{
  "dataset": "synthesized solo parts of chorales (CocoChorales)",
  "tokenizer": "word",
  "decoder_activation": "gelu_tanh",
  "decoder_mlp_ratio": 4,
  "decoder_fused_qkv": true,
  "decoder_parallel_block": false,
  "decoder_tie_embeddings": false,
  "residual_init": "none",
  "optimizer": "soap",
  "lr_schedule": "linear"
}
Rows from block 2 of the text decoder, named by matrix and row number. Each number is 128 + 32 x the weight over its row's rms, rounded and kept within 0 to 255. All counts start at 0. After the name is the row's rms in percent of the matrix's.
# fc2: MLP down (decoder.blocks.2.mlp.fc2.weight, 192x768), inputs 384-575
fc2.110 102 [139 152 102 108 102  73 150 107 115 122 130 139 134  96 103 106 136 105 130 163 157 173 158 148 205 119 150 126  81 112  98 106  82 130 166 139 128 174 137 139 159 114  85 169 150 147 105 120 131 116  86 131 115 123 136  88  83  88 137 193 135 120 143 127 140 127 129 141 129 177  89 153 122 174 172 100 132 182 144  97 122 219 142 195 169 155 188  88 133 114 137 140 155 113 118 163 125  68 125 189 129  90 174 161 121 164 183 132  72 127  92 121  75 133 142 137 179 157 183 155  84 104 110 167 126 137 146  86 162 149  79 115  41 120  82  91 145 137 132  82 121 135 193 129  96  99  90 114  84 130 157 130 133 129 128 128  88 185 140 156 110  72 142  79 119 156 171 118 147 143 148 105 160 181 161 171 190 148 162 131 129  82 103 181 151 117  88 163 109 112 120 139]
fc2.111 098 [153 166 152 125  86 124  80 141 131 171 100 112  96 109 166 131 150  67 161  71 104 137 183 168 126 115  76 123 156 160 157  95 158  71  48 142 166  94 127 108 113  93 124 135 151 128 190 189 117 115  87  97 141 115 118 108 147  47 141 159 121 172 137 138 141 183 119 119 191 131 211  81 128 115 156 148 143 177  99 112 104  98 156 134 161 197 146 107 128 130  71 164 109 106 112 141  96 110  92 117  81 170  87 126 116 161 148  99 127 175 161 113  86 115 200  97 201  53 152 129 125 120 133  96 141  69  62 120 121 104 107 112 209 170 150  72 164 129 100  91 123 155  74  91 104 154 138 124 127 119  91  93 132 105 115 133 141  87 177 151 184 157 143 119 187 122  94 104 177 115 132 135 111  65 184 109 142  82 142 147 134 191 125 104 134 128  94 144  86 142 194 100]
fc2.112 098 [151 180 113 121 111  82 133 124 127 165 108 137 111 115 153 116 112  99 119 193  93 100 133  61 161 116 137 119 186 104 127 115 141 114 109 160 113 132 150 101 104 166 159 120 113 142 106 119 162 184  94  53 157  65  82 125 160  87 104 151 132  86  86 108  81 154 125 152 127 149  68 165 140 143 131 132 113 108 126 118  77 142 168  98 179  66  84 139 171 136 154 117 147 120 148 202 141 111 136 145 114 126 155 144 126 103 155 114 195 146 144  90 184 196 107 150 132 121 129 136 141  76  76 123 165  80 123 161 149 114 121  83 156 155 132 116  92 121  91 123 113  87 139 131 166 159 183 138 150 135 121  73 171 152 134 116 106  98  72 111 164 124 123  87 171 148 129 139  83 134 149  86 126 125 126 181 123 143 145 121 109  89 139 170 151 149 165 107 151  84 115  97]
fc2.113 100 [163 181 142 131 129 146 123 109  95  51 145 144 127 112 104  79 163 113 166  86  92 186 150 153 128 112 168 146 159 151 121 141 109 109 162 118 138 119 199 148 131  69 163 158  98  81  79 139 228  78 150 107  90 113 114 144  86 140 154 139 154 147 209 205 153 138  74 135 140 111 144 161 156 129 100 164 138 137 141  80 177  92 109 116 163 127 123 128 115 180  97 114 117  96  75 162 124 133 109 162 144 150 102  90 141 173  53 103  70 135  81 110  75 147 137  92  98 123 139 139  99 167 136 160  97 102 143 124  95  80 143 164 154  54  62 160 149 156 128 160 147 125 133  81 184 166 171 160 100  89 131 162 151 150  85 168 100 108 140 198 111 118 145 189  99 162  86 140 137 148 110 154  86 128 177 139 120 129 123 136 119 121 127  99  85 127 159 165 144 146  99 116]
fc2.114 103 [134 149 151 149 173 103 136 162  91 162 143  99 141 127  59 170 104  57 161 124 139 129 125  84 189 159  95 126 128 147 148 121  97 148 142 122 144 141 123 163 104 209 161 105  84 143 158 135 176 120 119  64 140 129 105 172 167 163 168 115 123 113 174 104 132  74 143 175 123 122 133 130 123 169 108  82 189 162 137 115 149 173 109 153 126 136 143 132 119 121 116  76  80 112 124 147 149 131  94 124 131  92  93 103 197 142 125  86 115 123 107 143 123 105 188 170  96 111 135 150 136 126 127 123 148 116 176 126 116 186 114 136 129 115 107 133 148  49 138  88 150 138  85 167 163  97 119 180  55 148  92 238 140 146 127 129 134 176 130 127  97 184 104 100  73 140 131 102 179 145 142 102 134  80 148 121 158 144 158 125 136 151 143 121 158 140 136  95 109 115 195 108]
fc2.115 097 [164  71 153 129 154 109  91  97 162 100 148 157 108 111  91 135 174  77 165 174  98 109 178  98  77 161 165 154 164 170 112 103 132 126 127 150 146  66 108  97  93  90 152 133  66 164 181 155 130 154 206 129 186 119 117 151 119 140 122 113 156 121  98 136 144 157 176  98 142 145 127 131 142 117 214 102 130 149 135 118 135 162  96 126 143 103 124 110 129 166 124  79 157 109 117  75 137 110  81 141 144 157 186 137 144 112 127 127 138 139 115 142 139 173  94  85  99 146 146 172  94  65 125 112 159 143  85 123 141  56 136 121 150 183 134 170 176 158 121  15 128 104 136  78  88 122 144  97 122 171 150 125 144 149 162 117 106 141 167 156 105 159 181  61 111  94 128 138 118 129 106 165 157 174 124 101 154 203 152 112 116 103  86 120  88 125  93 162 114 144 168 130]
fc2.116 101 [177 118 146 113 150  61 160 142 104 116  94 130 146 125 136 132 105  56 137 131 129 202 120 117 129 139  67  81 104 164  34 126 169 200 145  85 109  87 157 147 128 200 146 149 140 104 141 116  89 182 119 126 120 112 129 124 154  91  85 100 159 136 121 107 109 199 128 134 139 124 173 193  87 183 119 173  62  99 116  67 118 136 155 144 122  97 187  81  69  88 137 117 156 145  83 151 100 180 125 135 129 142 139 115 127 110  98 106 146 150 127 179  95  91  47 168 124 133 148 174  96 124  96 111 116 139 103 103  47 124 102 129 145 109 118 136 121 117  95 127  71 130 122 138 113 115 100 186 134 181 111 118  78  94  87 129 130 124 148  84 125 142 102 170 155 159 151 135 116 192 103 148 131 111  95  91 129 132 129 131 138 117 204 145 206 110 113 133 108 117  19 162]
fc2.117 098 [161 129 124 135 180 107 162 130 138 136 120 167 133 133 182 128 128 153  96  99 128 199  90 124  91 176 128 121  48 157 122 142 134  78 167  98  82  71 117 120 152  81 154 126  92 104 101 160 180 119 106  71 151 175 104 106 150 119  96 140  88 156  55 170  81 120 155 161 136  88 148 112 186 171 113 165 170 145 172 142 153 138 161 148 123 123 119 126  99 151 129  86 104 151 121 155 136 101 137 113 133 219  93 115 159  95 125 161 138 132 190  93  77  79 142 128 111 130 150 112 134 154  95 128 150 156 111  85 115  58  78 102 116 120 142 107 192  49 146 132 114 172 104 136 139 157 151 122  94 155 163 141 175 138 126 144 162 148  68 156 145 157 127  97 188 143 100  98 104 156 173 155 105 190 120 154 158  84 133  99  69 121  96  70  69 148  96 137 134 118  61 161]
fc2.118 103 [112 108  66 107 134 143 129  74 156 181 103 150 149 141  93 207 133 150 161  88 107 118  82 155 123 133 165 171 129 185 130  88  89 148 122 132  80  84 130 101 130 189 136  89  68 160  80 170 113 112 107 137 181 153 107 116 128 131 212  90 139  93 134  32 107 113 120 125 140 106 125 138  99 164 105 139 137  81  53 120 159  88  89 144 109  90 109 137 149 118  90 116  99 152 137 145 139 139 101 151  93 113 105 146 149  90 128 121 117 189 125 131 145 115  92 116 174 129 115 115 136 126 158 145  99 100 125  76 147 119 127 114 142 113 154 207  99 106 105 168 129  95 155 128 102 122 153  82 137  88 119 157 163 123 153 150 132 169  84 120 188 129 147 142 190  95 171 109 153  73 167  97 155 159 148 160 108 173 166 108 140 185  31  97 140  73  98  96  78 106 160 118]
fc2.119 105 [163  58 152  88 159 125 131 155 122 148 177 149 126 120 195 154 163 118  79 109 178 129 131 106  79 137 123 224 144 138 164 108  98 142 106 109 124 202 121 116 154 144 130  94 104 149 126 147 140 103 150  79 124 110 102 100 201 112 157  99 125 139  99 152  73  81 116 181  95 172 113  83 109 129 162 100 159 146 173 127 130 102 137  89 113 133 118 145 104 155 177 121  87 139 104 116 173 157 156 105 152  91 155 130 187 124 137  58 103 145 209 118 138  95 113 142 117 143 136 137 174 126 149 123 127 132 163  99 106 152 133 202  96  99 113  45 161 193 123 108 113 140  82 189 124 105 158  96 160 162  79 136 108 103 114  90  62 157 117 109 163  95  89 170 157 106  84  80 114 119 152 137 121 141 103  85  57 161 135  97 133 168 130  82  94 130  99  97  83 101 100 109]
fc2.120 100 [179 139 136  90  96 121 110 104 125 136 121 125 131 108 110 121 172 138 165 156 162  86 102 159 110  89  83 118  97 116 116 107 143 157  68 147 141 148  92 156 202 134 112 155 114 108 142 117 134 142 120  92 110 136 111 160 134 134 177 151 120 101 138 169 101 202 169  82  83 165 182 162  96  99 167 141 129 118  96 165 114 113 210 136 158 137 120 101 129 150 120 111 108 160 123 166 129  75 144 130 146 166 130 158 123 139 103 141 148 116  96  95 160 150 116 113 146 107  75 123 166  77 109 138  66  99 127 133 141 119  90 153 195 123 140 112 177 108 136 178  75 113 154 110 125 139  92 143 161  77 123 164 130 169 147 111 101 104  97  90 133 108 185 103 103 157 135 183 115 191 135 131  99 145  95 157 124  97 171 179 100  82 140  86 145 149 127 123 166 109  58 124]
fc2.121 101 [159  91 122  82  98 111  90 161 125  84 119 103 115 109 123 143 161 176 130  63 169 141 127 117 126 119  91 111 125 157 140  94 146  70 106 102  99 140 167 120 110 127 162 109 172 146 166 129 178 173 126 175 145 145 134 103 148 131 170 161 112 104 122 169 111  93 145 146 124 115  98 165 140  75 102 149 103  93 124  92 125 140 135 124 164 108 172 166 164  81 115 134 144  88 176  96 122 140 146 145 167 177 140 101 156 137 129 173 148 119  96  95 173 139 171 115 144 202  94  78 115 136 113 106 155 148 120 119  93 138 137 123 148 132 121 102 128 144 216 100 101 137  84 116 143 109 110 119 107 165 134 117 134 198 180  88 136 113 197  72 124 113 140 183 149 151 108 139 155 176 139 142 196 165 138 111 110 132 117 176 191 167  83 155 122 128  75 122 128 125 138 136]
fc2.122 101 [168 151 198 153 154 104 104 130 171 150  98 106 150 101 107 114 124 147  57 155 115 110 111 129 103 127  98  96 151 149 117 138 120 144 131 112  37 107 145 171 143 119 132 142 111 219  88 127 166 102 192 180 139 136 163 111  84 175 157 114  67 179 224 117 162 125 111 155  67 101 145 159  91 105 121  97 106 122  84  92 128 157 173 172 174  74  79 131 112 152 121 149  99 160 107 121 128  81 168 123  95 105 146 127 158 120 134 107  91 109  83  53 136 140  92 129 135 119 186 100 139 169 138 146 112 178  87 124 136 135  64 144 121 139 100  74 146 189 143 155  85 177 124 151 120 168 174 147  94  98 100 105 117 148 140 151 106 145  86 124 107 154 100  92 161 141 126 119 133 147 137 134 131 115 110 113 219 144 165 150 135 167 133 125 119 160 161 136 205 231 170 154]
fc2.123 099 [135 112 114 112 157  79 101  72 172 142 149 104 101  92 150 117 104  84 169  64 131 167 136 167 183 111  96 119 142  76 131 127 162 150 174  98 125  92 152 154 156 162 115 120 107 174 109 177 126 110 127  77 157 168 114  99  95  92  97 129  77  72 116 104 167 111 130 135 149 121 129  91 106  81  70 110 146 113  92 115  85 146 143 162 123 119 132 157 122 127 170 118  92 129  55 100 149  95 137  66 119 104 140 145 137 122 157 105 144 120 167 158 145 165 166 135  90 122 108 127 158 126 163 128  85  91 106 144 145 187 130 119 149 127 174 150 119  90  96 114 179 186 133 113 117 107 148 103 163 105 132  72 101 152 154 154 135 137 134 183 133 148 105 151  99  92  85 112 132 123 165  97 136 153 119  68 153 131 117 156  91 136 115 146 157 117 100 121 179  74 148 199]
fc2.124 099 [101 109 109 170 143  85 125 128 141 133 118 133 162  96  71 126 127  93 136 129 158 118 136 165  76  94 120  66 112 108  83 148 145  87 130 120 142 137 161 149  69 174 145 142 115  76 158 189  82  98 136  95  97 102 116 133 110 141  67  94 150 123 143 181 112 179 151 113 142 150 120 134 109 119  97 128  87 164  67 141 168 109 134 115 162 199 155 127 131 167 174 130  91 140 112 142 112 117 139 171 144  92 101 105 122 141 146  84 141 122 150 155 153  78 124 139 118 100 163 148 118  63 142 149 129 116 109 125 102 126 139 169 162 141  95  86 111 147 172 125 106 135  61 163  87 154 110 149 166 101  82 101 121 135  97  84  45 112 125  70  86  63 110 129 108 171  97  83 184 113  87 131 108 126  89 143 103 141 111 119 175 155  96 110 119 139 125 162 129  89 163 138]
fc2.125 101 [137 155 110 100 102 157 171 129 133 108 109 123 189 108 166 160 109 102 160  84 129 124 143  93  93 108 151 102  90  95 128 115 134 146 123 131 122  97 125 142 130  68  97 111 110 113  65  84  77 178 131 109 117 160 129  98  93 107 175 138 142 121  84 169 122 153 121  73 134 174 130  91 129  56  61  92  71 186 145 143 150 108 130 179 137 140 138 127 139 111  90 122 220 187 133 148 109 126 187 115 110 159 147 136 128 126  82  73 164 151 129 126 136 164 111 143 109  73 195 195 141 109 121 113 134 123 124 193 135 153 110 159  75  75  99  93 147 113 153 132  93 202 108 155 164 128 161 111 169 157 119 181 151 153 111 173 114  80 101 164 121 124 136 181 191 127 113  64 159 121 109 175 119 177 127 148 111 134 140  53 167 163 127 126 152 115  89 159  95 166 118  86]
fc2.126 102 [138 129 136  86 115 177 108 120 126 138 173 137 104 171  66 121 150 129 105 171 103 154 180 132 141 120 111 125 119  69  65  88 113 118 121 133 136 150 150 146 121 138  31 142 109  55 164 154 114 143 111 175 146 140 113 150  54  94 156 160 134 120 152 132 108 122 128  54 114 147 100 192 128 137 139 171 110 134 176 150 124 117 111 151 149 156  81  64 161 151  96 177 178 133 142 141 160 175  71  91 114 158 150 183  82 111 155 141 144 167 147 171 160  79 143 160 113 161 224 151 154 149 157 102 125 134 136 112  66 163 125  69 114  72 127 108 144 127  98 150  95 127 101 155 106 148 142 206 132 138 120 124  97 121 131 136 155 133  98 121 173 126 164 178 128 167 187  74 113  96 142 121 140 113  91 154 134 140 102 121 190 159 188 113 178 151 160 142 100 183 134 160]
fc2.127 102 [155 131 123 123 164 121  99 107 134  67 163 163 176 137 144 127 102 123 101 168 106 150 172  94 136  82 103 128 122 190 137 127 114  91 137  73 150 108 123 166 131 155  86 142  53 100 131 143 118 109 183 100  82  92 128 111 112 122  96  93  79 118 181 129 132 144 184 146 192 133 162 107 157 157 107 131  98 112  65 103  99 109 138 101 136 145 203 109 181 151 104  96  85 113 150 144  93 134 132 137 148 157 120 171 203 185 166  64 183  94 188  92 145 131  76 147 128 151  76  85 108 139 125 104 160 150  99 147 120  94 124 143 128 157 154 120 120 159  83  99 121 175 133 126 167  99 117 117 130 195 108  41 174 147 152 156 165 129 107 157 128 130 122 104  81  52 135  70 161 178 185 147 120 165 119 108 167 177 128 121 146 176 169 145 134 137 137 111 128 172 123 124]
fc2.128 101 [ 70 104 134 174 151 145 170  66 152 124 109 122 109  92 175 112 138 125 112  99  71 155 154 106 182 116 146  75  92  70 105  99 128 150 116 113 150 132 201 172 146 116 155 106 112 122 148 133  65 131  92 130 136  92 125  96 102  91 127 127 131 104 165 135 125 155 111 196 145 101  76 119 126 163 131 105 128 140 118 146  85  92 126  97 125 106 149  58 186  85 105  63 121 117 156  32  96 140 121 217 175 143  70 189  93 133 145 171 140 155 126 141 180 135 107 116 162 134 164 138 141 135  98 158  92 122 133 147 119 146 163 150 127 209  98 127 118 161 116 170  72 119 126 103 132 139 111 147 116 139  57 128 181 172 194 143 131 137 143 166  98  79 124 104 157 155 117 119 152 160 115  98 131  79 140  89 122 163 139 148 118 200 191 117 120 116  94 146 125 150 179 156]
fc2.129 105 [112  88 124 148 125  92 151 175 164 135 114 111  69 105 109  92 180 179 206 124 127 140  80 175 103 108 143 130 148 135  61  82 140 155 106 120 149 125  96 114 141 139 176 125  96 107 180 138 110 101  90 155 127 109 133 174 123 125 108  98 150 170 179 146 116 112 130 141  76 180 130  82  88  95 102 122 128 128 159 196 186  98 176 111 104 111 135 125  97 147 132 106 142 154  71 143 126  96 102 111 179  98 167 103 162 188 163 143 116 134 153 157 124 148 131  84 163 161 116 171 129 123 139 102  93  59 134 144 110  91 138  97 177 125 157 142 126 136  68 188 149 112 118 114 131 139 141 133 142 123  97  45 153  89 128 106 111 142 126 135 109 133  83 141 166  90 133 120 126 107  79 139 100 158 134 137 125 151 117 135  69 119 172 134  62 102 134 178 129 137  81 138]
fc2.130 102 [169  99  98 113 156 107  80 161 114  93 148 124 121 177  26 157  94 100 124 108 114 191 132  60  93 101 140 191 113 140 130 156  85 139 122 151 213 125 154 159 104 162 123 148 129  76 125 118 191 110 167 165 171 111 126 116 125 131 164 125 125 157 176  98 165 123 111 148 163 128 118 179  94  68 122 104 175 136 110 165 161 145 112 103 124 120 134 131 138 169 147  92 192 127 160 148  46 166 101 129 109 108 140 146 107 167  92 161 109 113 155 188 119 146 166  81 154 103  98 154 119 127 101 100 177 128 163 156 116 131 140 122 144  87 104 157  74 163  73 123 150 122 174  86  79 137 116 105  64 131 180 109  90 143 122 101  90  63 112 147 147 124 136  89 118 107 113 179 163  72 116 130  99 141 113 112 122 166 111 122 103 123 161 134 141 108 155 165 133 166 141 146]
fc2.131 103 [ 84 154 176 118 136 174 137 141  80 173  98  95 110 132 102 103 124 136 150 190 120 143 109 133 122 154  88 174 116 154 147 102 141 138 165 113 104 108 139 110 168 149 118 102 120 124 110 114 134 120  77 112 116  98 135 122 152  79 113 149 121 116 143 113  86 174 175 128  89 132 155  95  97 201 117 214 113 126 160 116  59 151 173 157 177 157  78 158 141 114 146  88 112 116 169 144  93 142  65 141 169 136 128  97 105 228 131 163 168 143 162 101  89 156 164 124  92  62 184 173 104  97 144 118 125 153 113 112 120 129  67 151 151 150 145 139  95 125 167 158 138 147 129 140 112 136  87 156 106 122  70 180 131 162 116 163 170 178  68  80 126  80  88  87 118 134 176 127 158  85  58 136  90  45 111  98 125 121 160 115 101 151  87 111 132 136 111 160 201  97 178 130]
fc2.132 098 [110 128 139  74 102 136 164 146 131 114 108 118 152 110 163  93  99 128 125 131 146 116 158 132  92  92  97 120 152  88 227 186 148  97 158 166  81  97 125 167 208 148 127 122 131 124 121  65 114 122 155 157 177 143 147 151  94 127 153 154 229 108  76 103  90 134 186 133 158 104 146 160 142 109 180 177 131 180 120 164 152 168 145  50 167 173 137 134 123 123 139 144 144  92 114 142 136 120  88 141  96 125 146 177  72 105  76  96 129 188 109 153 109 195 172  87 116 128  87 101 127 155 135  79  89 147 156 123  83 126 182  89 129 126 133 136 246 116 143 156 134  96 155  58 133 157  69 132 186  87 121 164 131 147 179 140  97 163 119 145  46 133 163  79 119 126 130 137 104  93 144 166 129  80 134  75 137  89 133 161 128  93 115  99 163  80 118 168 137 138 129  98]
fc2.133 100 [189 122 136  95 133 132 114 137 134 112 140  65  94 108 140  85 118 134 143 100 149  87 133 172 168 167 152 133 177 108 111 124 119 129 142 136  85  82 117  87 111  73  98 161 234 209 124 177 126 135 121 220 146 127 133  49 114 173 139  89 130 100 142  64 136 128 124 138 101 163  75 112 113 112  92 136  97 161 142  67 156  87  62  80 128 125 164 141 102  97 192  91 133 121 169 120 138 167 121 125 118 133 148  83 137 131 159 147 110 152 146 114 151 108 149 122 163 171 139 141 153 126 127  96 211 147 102 164 152 122 134 152 141 140 130 160 154 118  89 203 152 113 112 140 144 145 150 127  75 114 118  96 109 160 139 103 100  71 136 134 142 133 138 124 101  89 165 103 144 208 103 109 129 162  93 105 125 145 137 162  84 139 112 135 132 153 178  90 121 116 113  46]
fc2.134 098 [123 134  75  85 156 100  90 130 160 114 133 165 104 144 159 182 153 114 115 116 119 169 211  74 104 126  83 117 154 112  85 116 122 148 130 184  46 112 138 104 137 143 138 129 115 110 163 145 115 125 137 171 169 152 163 127  91 113 107 165 144  73 149 150 145 143 111 113  40  79 179 112  83  64 119 136  71 183  64 152 146 143 124 175 135 100 133 170 129  64 155 116  97 145 131 102 142  94  65 109 152 118 164 183 147 117 149 123 147 161 101 114 139 125 123 196 126 157 118 111 124 111 100  76 145 115 108  75  71 111 126 143 123 111 119 192  83 120 117 159 151 113 100  78 127  85 114 122 134 105 164 134 133  79 150 107 118 134 143  95  98 115 188 149 169 129 116 168 127 207 152 101 165 111  69 130 122 107 132 131 177 102 155  84 113 164 155 159 158  81 100 145]
fc2.135 101 [161 101 121  93 147 138 155 144 104 146 145 164 161 127 162 132 149  67 101 135 121  74 165  75 157 147 125 111  88 114 123 116 134  84 169 133 138 166 121 174 169 135 122 183 122  87 147  90 130 140 126 141 186 187 173  79 171 119 145  98  90 163 178 144 137 114 106 128 142 126 104 167 160 190 121 110 146 194 179 133  85 144 140 135  88  75 162 161 155 197 162 104 160 128 115 124 107 152  94  94 120 126 143 140 126  76 143  82 122 122 145 141 127 189 183 105 122 157  92 110 138 163 122 131 154 125 152  67 148 146 102 212 150 126 113 122 104 145 134 147  90 100 141 145 106 153 145 141 116 108  81 146 189 152  50 171 163 208 154 189 141 180 101  58 145 150 182  73 118 147 138 125 136 120 123 142 109  86 127  91  75 164 149 129 148 105 157 145 101 101 141 158]
fc2.136 097 [108 176 171 123 100  91 110 123 135 119 107 130 155  93  92 108  63 106 145 132 100 126 102 104 133 114  87  81 132 200 143  99 161 119 135 155 170  87 128 154  81 144 140 126 130 124 136 146 118 145 170 129  84 151 108 134 173 181 151 177 142  79 123 185 168  72 126 138 140 128  79 118 131 168 109 144 127 181 120 135 147 162 144 146 148 201 132 184 150 140  97 128 114  92 193 145 164 114 159 131 148 187 149 153 126  96 142 121 140 127 175 105 149 152 108  52 116  82 159 132 209 156  65 122  96  83  98 112 190  79 128 198 172  30 110 205 139 166 136 145 127 112 104 101 109 102 125 131 119 169  98  94 118 113 141 131 142 136 111  98 185 107 174  94 141 165  85 109 122 111 138 105 187 162  81 123 137 140  97 161 166 162 113 135 134 111  41 127 183 129 159 153]
fc2.137 105 [145 165 134 128 105 163 173 102 109 139  87 170 118 124 153 128  89 150 121 119 180 155 112  96 100 138 156 135 122 104 182 138 112 127 174 150 128 116 109 217 106 101  90 165 119  98 127  81 203 122 137 124 157  33 110 134 141 136 111 128 161 127  85 113  99 128  90 141 167 156 124 127  80 140 142 189 129  88 150 111 205  86 136 178 138 150 117 142 121 175 114 109 128  93 112 164 121 130 148 128 113 149 162 156  84  79 104 152 160 141 188  76 165 133 106 114  76 145 158 164 138 152 178 255 142 113  67 108 113 106 145 136 106  72 180 128 153 204 162  84 132 114  89 166 106 125 174 107 180 156 129  58  83 154 124 127 137  88 100 109 122 149 147 156 121 123 168 102  79 141 153 133 142 127 169 139  82 158 125  61 185  88 182  94  86 124 143 104 151 145 133 117]
fc2.138 106 [153 166 157 108 144 109  96 161  99 116  53 122 140 144 108 195 113 176  72 107 140  93 115 104 117 124 129 129  37 131 152 109 150 121 141  97 141  91 145 105 130 131 192 153 132 157 148 160 116  98  69  80 145 150 134 103 190 115 149 166 122 103 157 136 129 100  57 122 132 119 117 143 168 156 123 147 103 122 145  84 125 148 103 121 122 104 109 120  96 139 110 138 112 114 110 180 154 165 129 139 128 145  66 138 121 145 111 109 127 106 118 170 149 122  85 123 160 182 124 110 132 123  85 123 114 151  95 188  62 126 149 136 160 102 187 150 193 185  85 157 173 118  80  93  85 205 125 147 128 114 102 109  71 109 171 112 139 150 139 118 172 144 126 124 146 184 136  72 139 149 110 156 148 114  75 122  63 125 115 104 124 158 139 132 145  87 135 107 110 131 140 128]
fc2.139 102 [146 148 133 204 116  90 123 103 138 147 115 156 138  82  99 180 160 147 211 174 158 156 145 121 190 104 127 137 132 111 128 126  97 113 151 125 173  77 168 119 144  98 118 188 112  85  90  98 133 101 117 126 108 173  92 106 134  63 162 108 152 108 118 132 132 173  98 108 156  97 149 145 113 147 140 145 113 113 195  96 146 121 173 126  99 140 116 117 152 103 104 127 127 168  64  78 116 175  92 119 115 127  76 126  86 149 106 109  97 153 113 148 159 120  96 187 101 138 125 141 119 130 156 112  80 132 153 122 152 149 174 147 135 183 162 133 120 162 107 159  90 153  93  79 101  35 143 140 175  71 111  66 131  72  56 104 183 119  77 112 151 149 144 131 112  96 149 102 103 127 167  83 130 137 140 177 155 108 176 109  91 176 130 114  87  60 114 127 136 103 176 153]
fc2.140 096 [159 156  94 112  92  90 145 186 119 176 116  99 112 172 169 180  82 152  89 149 188  89 203 152 129 196 114 113  76 132  79 147 141 172 116 142 184 110  90 126 155 156 176  94 103 104 112 129  79  93 189 176 129 145 140  69  55 104  95 159 148  91 104 144 152 121 108 192 152  89 138 107 104  47 119 170  82 135 140 130 128 141  91 103 169  91  88 160  95 172 123  94 140  75  88 159 189 120 138 101 101 148  71 178 154 158 128 132 183 179 140  93 131 161 160 147 152 103 131 152 141 128 102 144 127 137 121 132 135  90 116 129 125 110 108 151 138 102 207 167 134 118 125 139 123 112 229 123 167  87  95  97 137 124  60 150  94 192 112  67 109  72 158 107 147  78 147 159 144  71  80 125 145 139 129 177 130 152 113  98 167 108 152 174 168 150 160 137  83 143 202  99]
fc2.141 099 [157 130 144 112 147 149 154 128 137 143 117 143 196 146 160 150 154 114 138 101 166 112  99 122 137 169 121 126  97 139 111 105 117 115 143 148 159 175 183  81 111 114 149 146 142  88 140  78 128 136 130 144 145 113 150 164 131 132 162  97  87 124 108 164 137 135 157 151 117 125 119  82  83  76 128 162 116 166 102 132 113 117 180 106  96 131 121 134 149 115 132 161 180 142 115 136 108 183  60 216  39 112 122  95 148 127 165 181 117 155 128 155  99 132 155 138 160 184  82 152 123 141  55 121 159 124 151 126  84 185 161 129 147 112 122 147 145 113 162 180 122 136 121 139 139 107 157  92  61 157 133 122 122  87  87 171 135 133 122 113 132 167 104 147 152 137  57  49 108 161 147 208 125 151 147 130  84 158 131 101 125 110  93 105 136 184 122 142 148 172 130 131]
fc2.142 102 [ 94 155  84 168  77 154 165 163  96 141 118 174  45 126 134 141  99 135 123 109 147 117  83 112 110 144 114  79 143 150 106 123 150 146 184  94 137 157 103 128  86 149 128 143 126 132  54  99 142 100 119 142  75 130 125 125  84 177  68 158  57 162 138 176  69 144  62  62 106 148 147 125  62 150 125 127 137  94 107  79 112 118 112 127 102 183 185 170 122 120 139 118 134 138  84 128 130 129 169 123 168 141 147  89 150 107 104 108 119 145  96 155  97  99 123 113 128 155 169 142 204  79  65 153 128 137 179 162 137  88  92  59 174 114 116 122 125 100 103  78 118 135 129 157  95 169 112 103  76 136 155  57 143 132  76 142 119  80 106 138 135 112 138  83 157  86 121  97  58 127 163 151 150 139 123 174  88 120 138 164 152 158  95 127 114 104 140 103 120 136  91 127]
fc2.143 108 [177 134 158 132 138 165  68 144 129  91 160 128 122 109 125 205 155 165 115 109  53 148 136 129 153 108 121  52 127 111 119  86 108 105  56 143  76 162  77  78 169 103  95 119 137  99 144 111 126 124 146 150  87 107 176 153 127 118 122 121  94 177  86  92 156 114 119 142  70 150 137 148 156  47 200 146 101 117 120 123 144 164 117 141 119  94 124  92 152 128 163  96 139 120  66 120 158  70  87 166 116 126 114 102 183 118 162  84 173 113 154 104  93 139 128 110 157  79 145 112 138  70 116 146 119 110 133 152 108 141 104 161  78 160 105 132 138 136 113  81 124 120 134 158 119 125  75  95 166 124 179 124 128  94 163 123 172  99 103 146 116 113 149 139  93 127 183 109 160  89  90 136 149 119 152  79  91 107 112 132 140 171 135 107 142 124 152 138 137 147 134  65]
fc2.144 100 [208 149 140  78 113 161 105 186  81 146 114 140 148 201 114 122 139 135 141 125 145 130 102  99 169 162 134 135 148  80 155 100 102 109 135 149  77 126 179  60  82  81 102 137 138 119 128 186 123 130 123 129 101 170 152 106 131 148 120 180 102 115  93 101 141 114 201 130 177 111  93 143  39  58 128 119  60 153 184 106 112 119  86  78 109 151 155 124 170 207 180  72 138 197  81  91 142 187 149 160 137 147  87 106 172 155  94 179 168 115 163 124 170 120 101 127 181 158 215  98  65 121 152 140 109 139 115 163 163 111 123  67 116  87  46 180 112 171  98 176 112 113 123 148 154 117 136 116 138 127 101 164 133 112 118 100 125 116 126 105 116 142  88 115 140 140 111 122 118  94 126 111 101 157  73 150 184 127 191 122 138 144 106 130 153 112 146 118 126 143 159  85]
fc2.145 099 [132 161 110  80 129 133 119 142  78 100 132 146  77 105 103 117  87 102 111 137 136 151 164 105  85 216 191 210 104  85 158 125 106 167 113 150  95  68 150 143 137 135 131 143 162  83 157  84 155 134 106 103 141 127 186 156 141 107 183 132  85 134 105 150 149 159 102 143 115 100 139 156 122 136  93 129 160 126 118  94 172 173 125 125 116 113  99 151 145  98 116 125 102  97 159 118 162 128 133 120 144 159 104 114 171 115 110  75 173 176 169 165 128  95 157 124 126 105 115 152 170  76 137 118  44 111 127 167 129  84 131 158  88  91 193 148  76 162 147 165 117 160 107 101  51 111 110  65  85 138 148  99 108 133 147 132 139 139 150  90 129 108 145 173 145 109 127  93 130 127 158 105  97 137 125 171 224 141 103 108 145 125 133 152  97 147 131 145  98  71 182 145]
fc2.146 100 [140 101  96 179 142 127 172  88 171 175 120 113 141 165 124 105 164 126 118 184 124 126 118 151 129 110 112 142 105 201  98 143  91 158 121 131 175 147 128 147 155 107 132 108  65 105 108 199 141  97 105 137  83 100 142 141 153 101 155 184 131 120 176 155  84 152 131 150  66 141 111 124 138  98  97 110  65 101 166 121 179 168 169 139  78 102 164  99 106 110 140 183 157 106 143 130 115 117 116 195 103 206 137  89 138  52 106 144 128 102  89 205 136 156 152 115 183 115 209 109 123 138 120 154 119 116  80 129 163  91 192 195 183 119 166 146 119 154 122  74  93 152 162  81 129 110 144 148 116 110  86 107 152 104  56  79  92  64 115 156 117 131  91 137 132 106 120 131 110 138 189 133 126 167 207  59  67  86 122 127 186 153 151 126 139 146 146 153 173 102 148  81]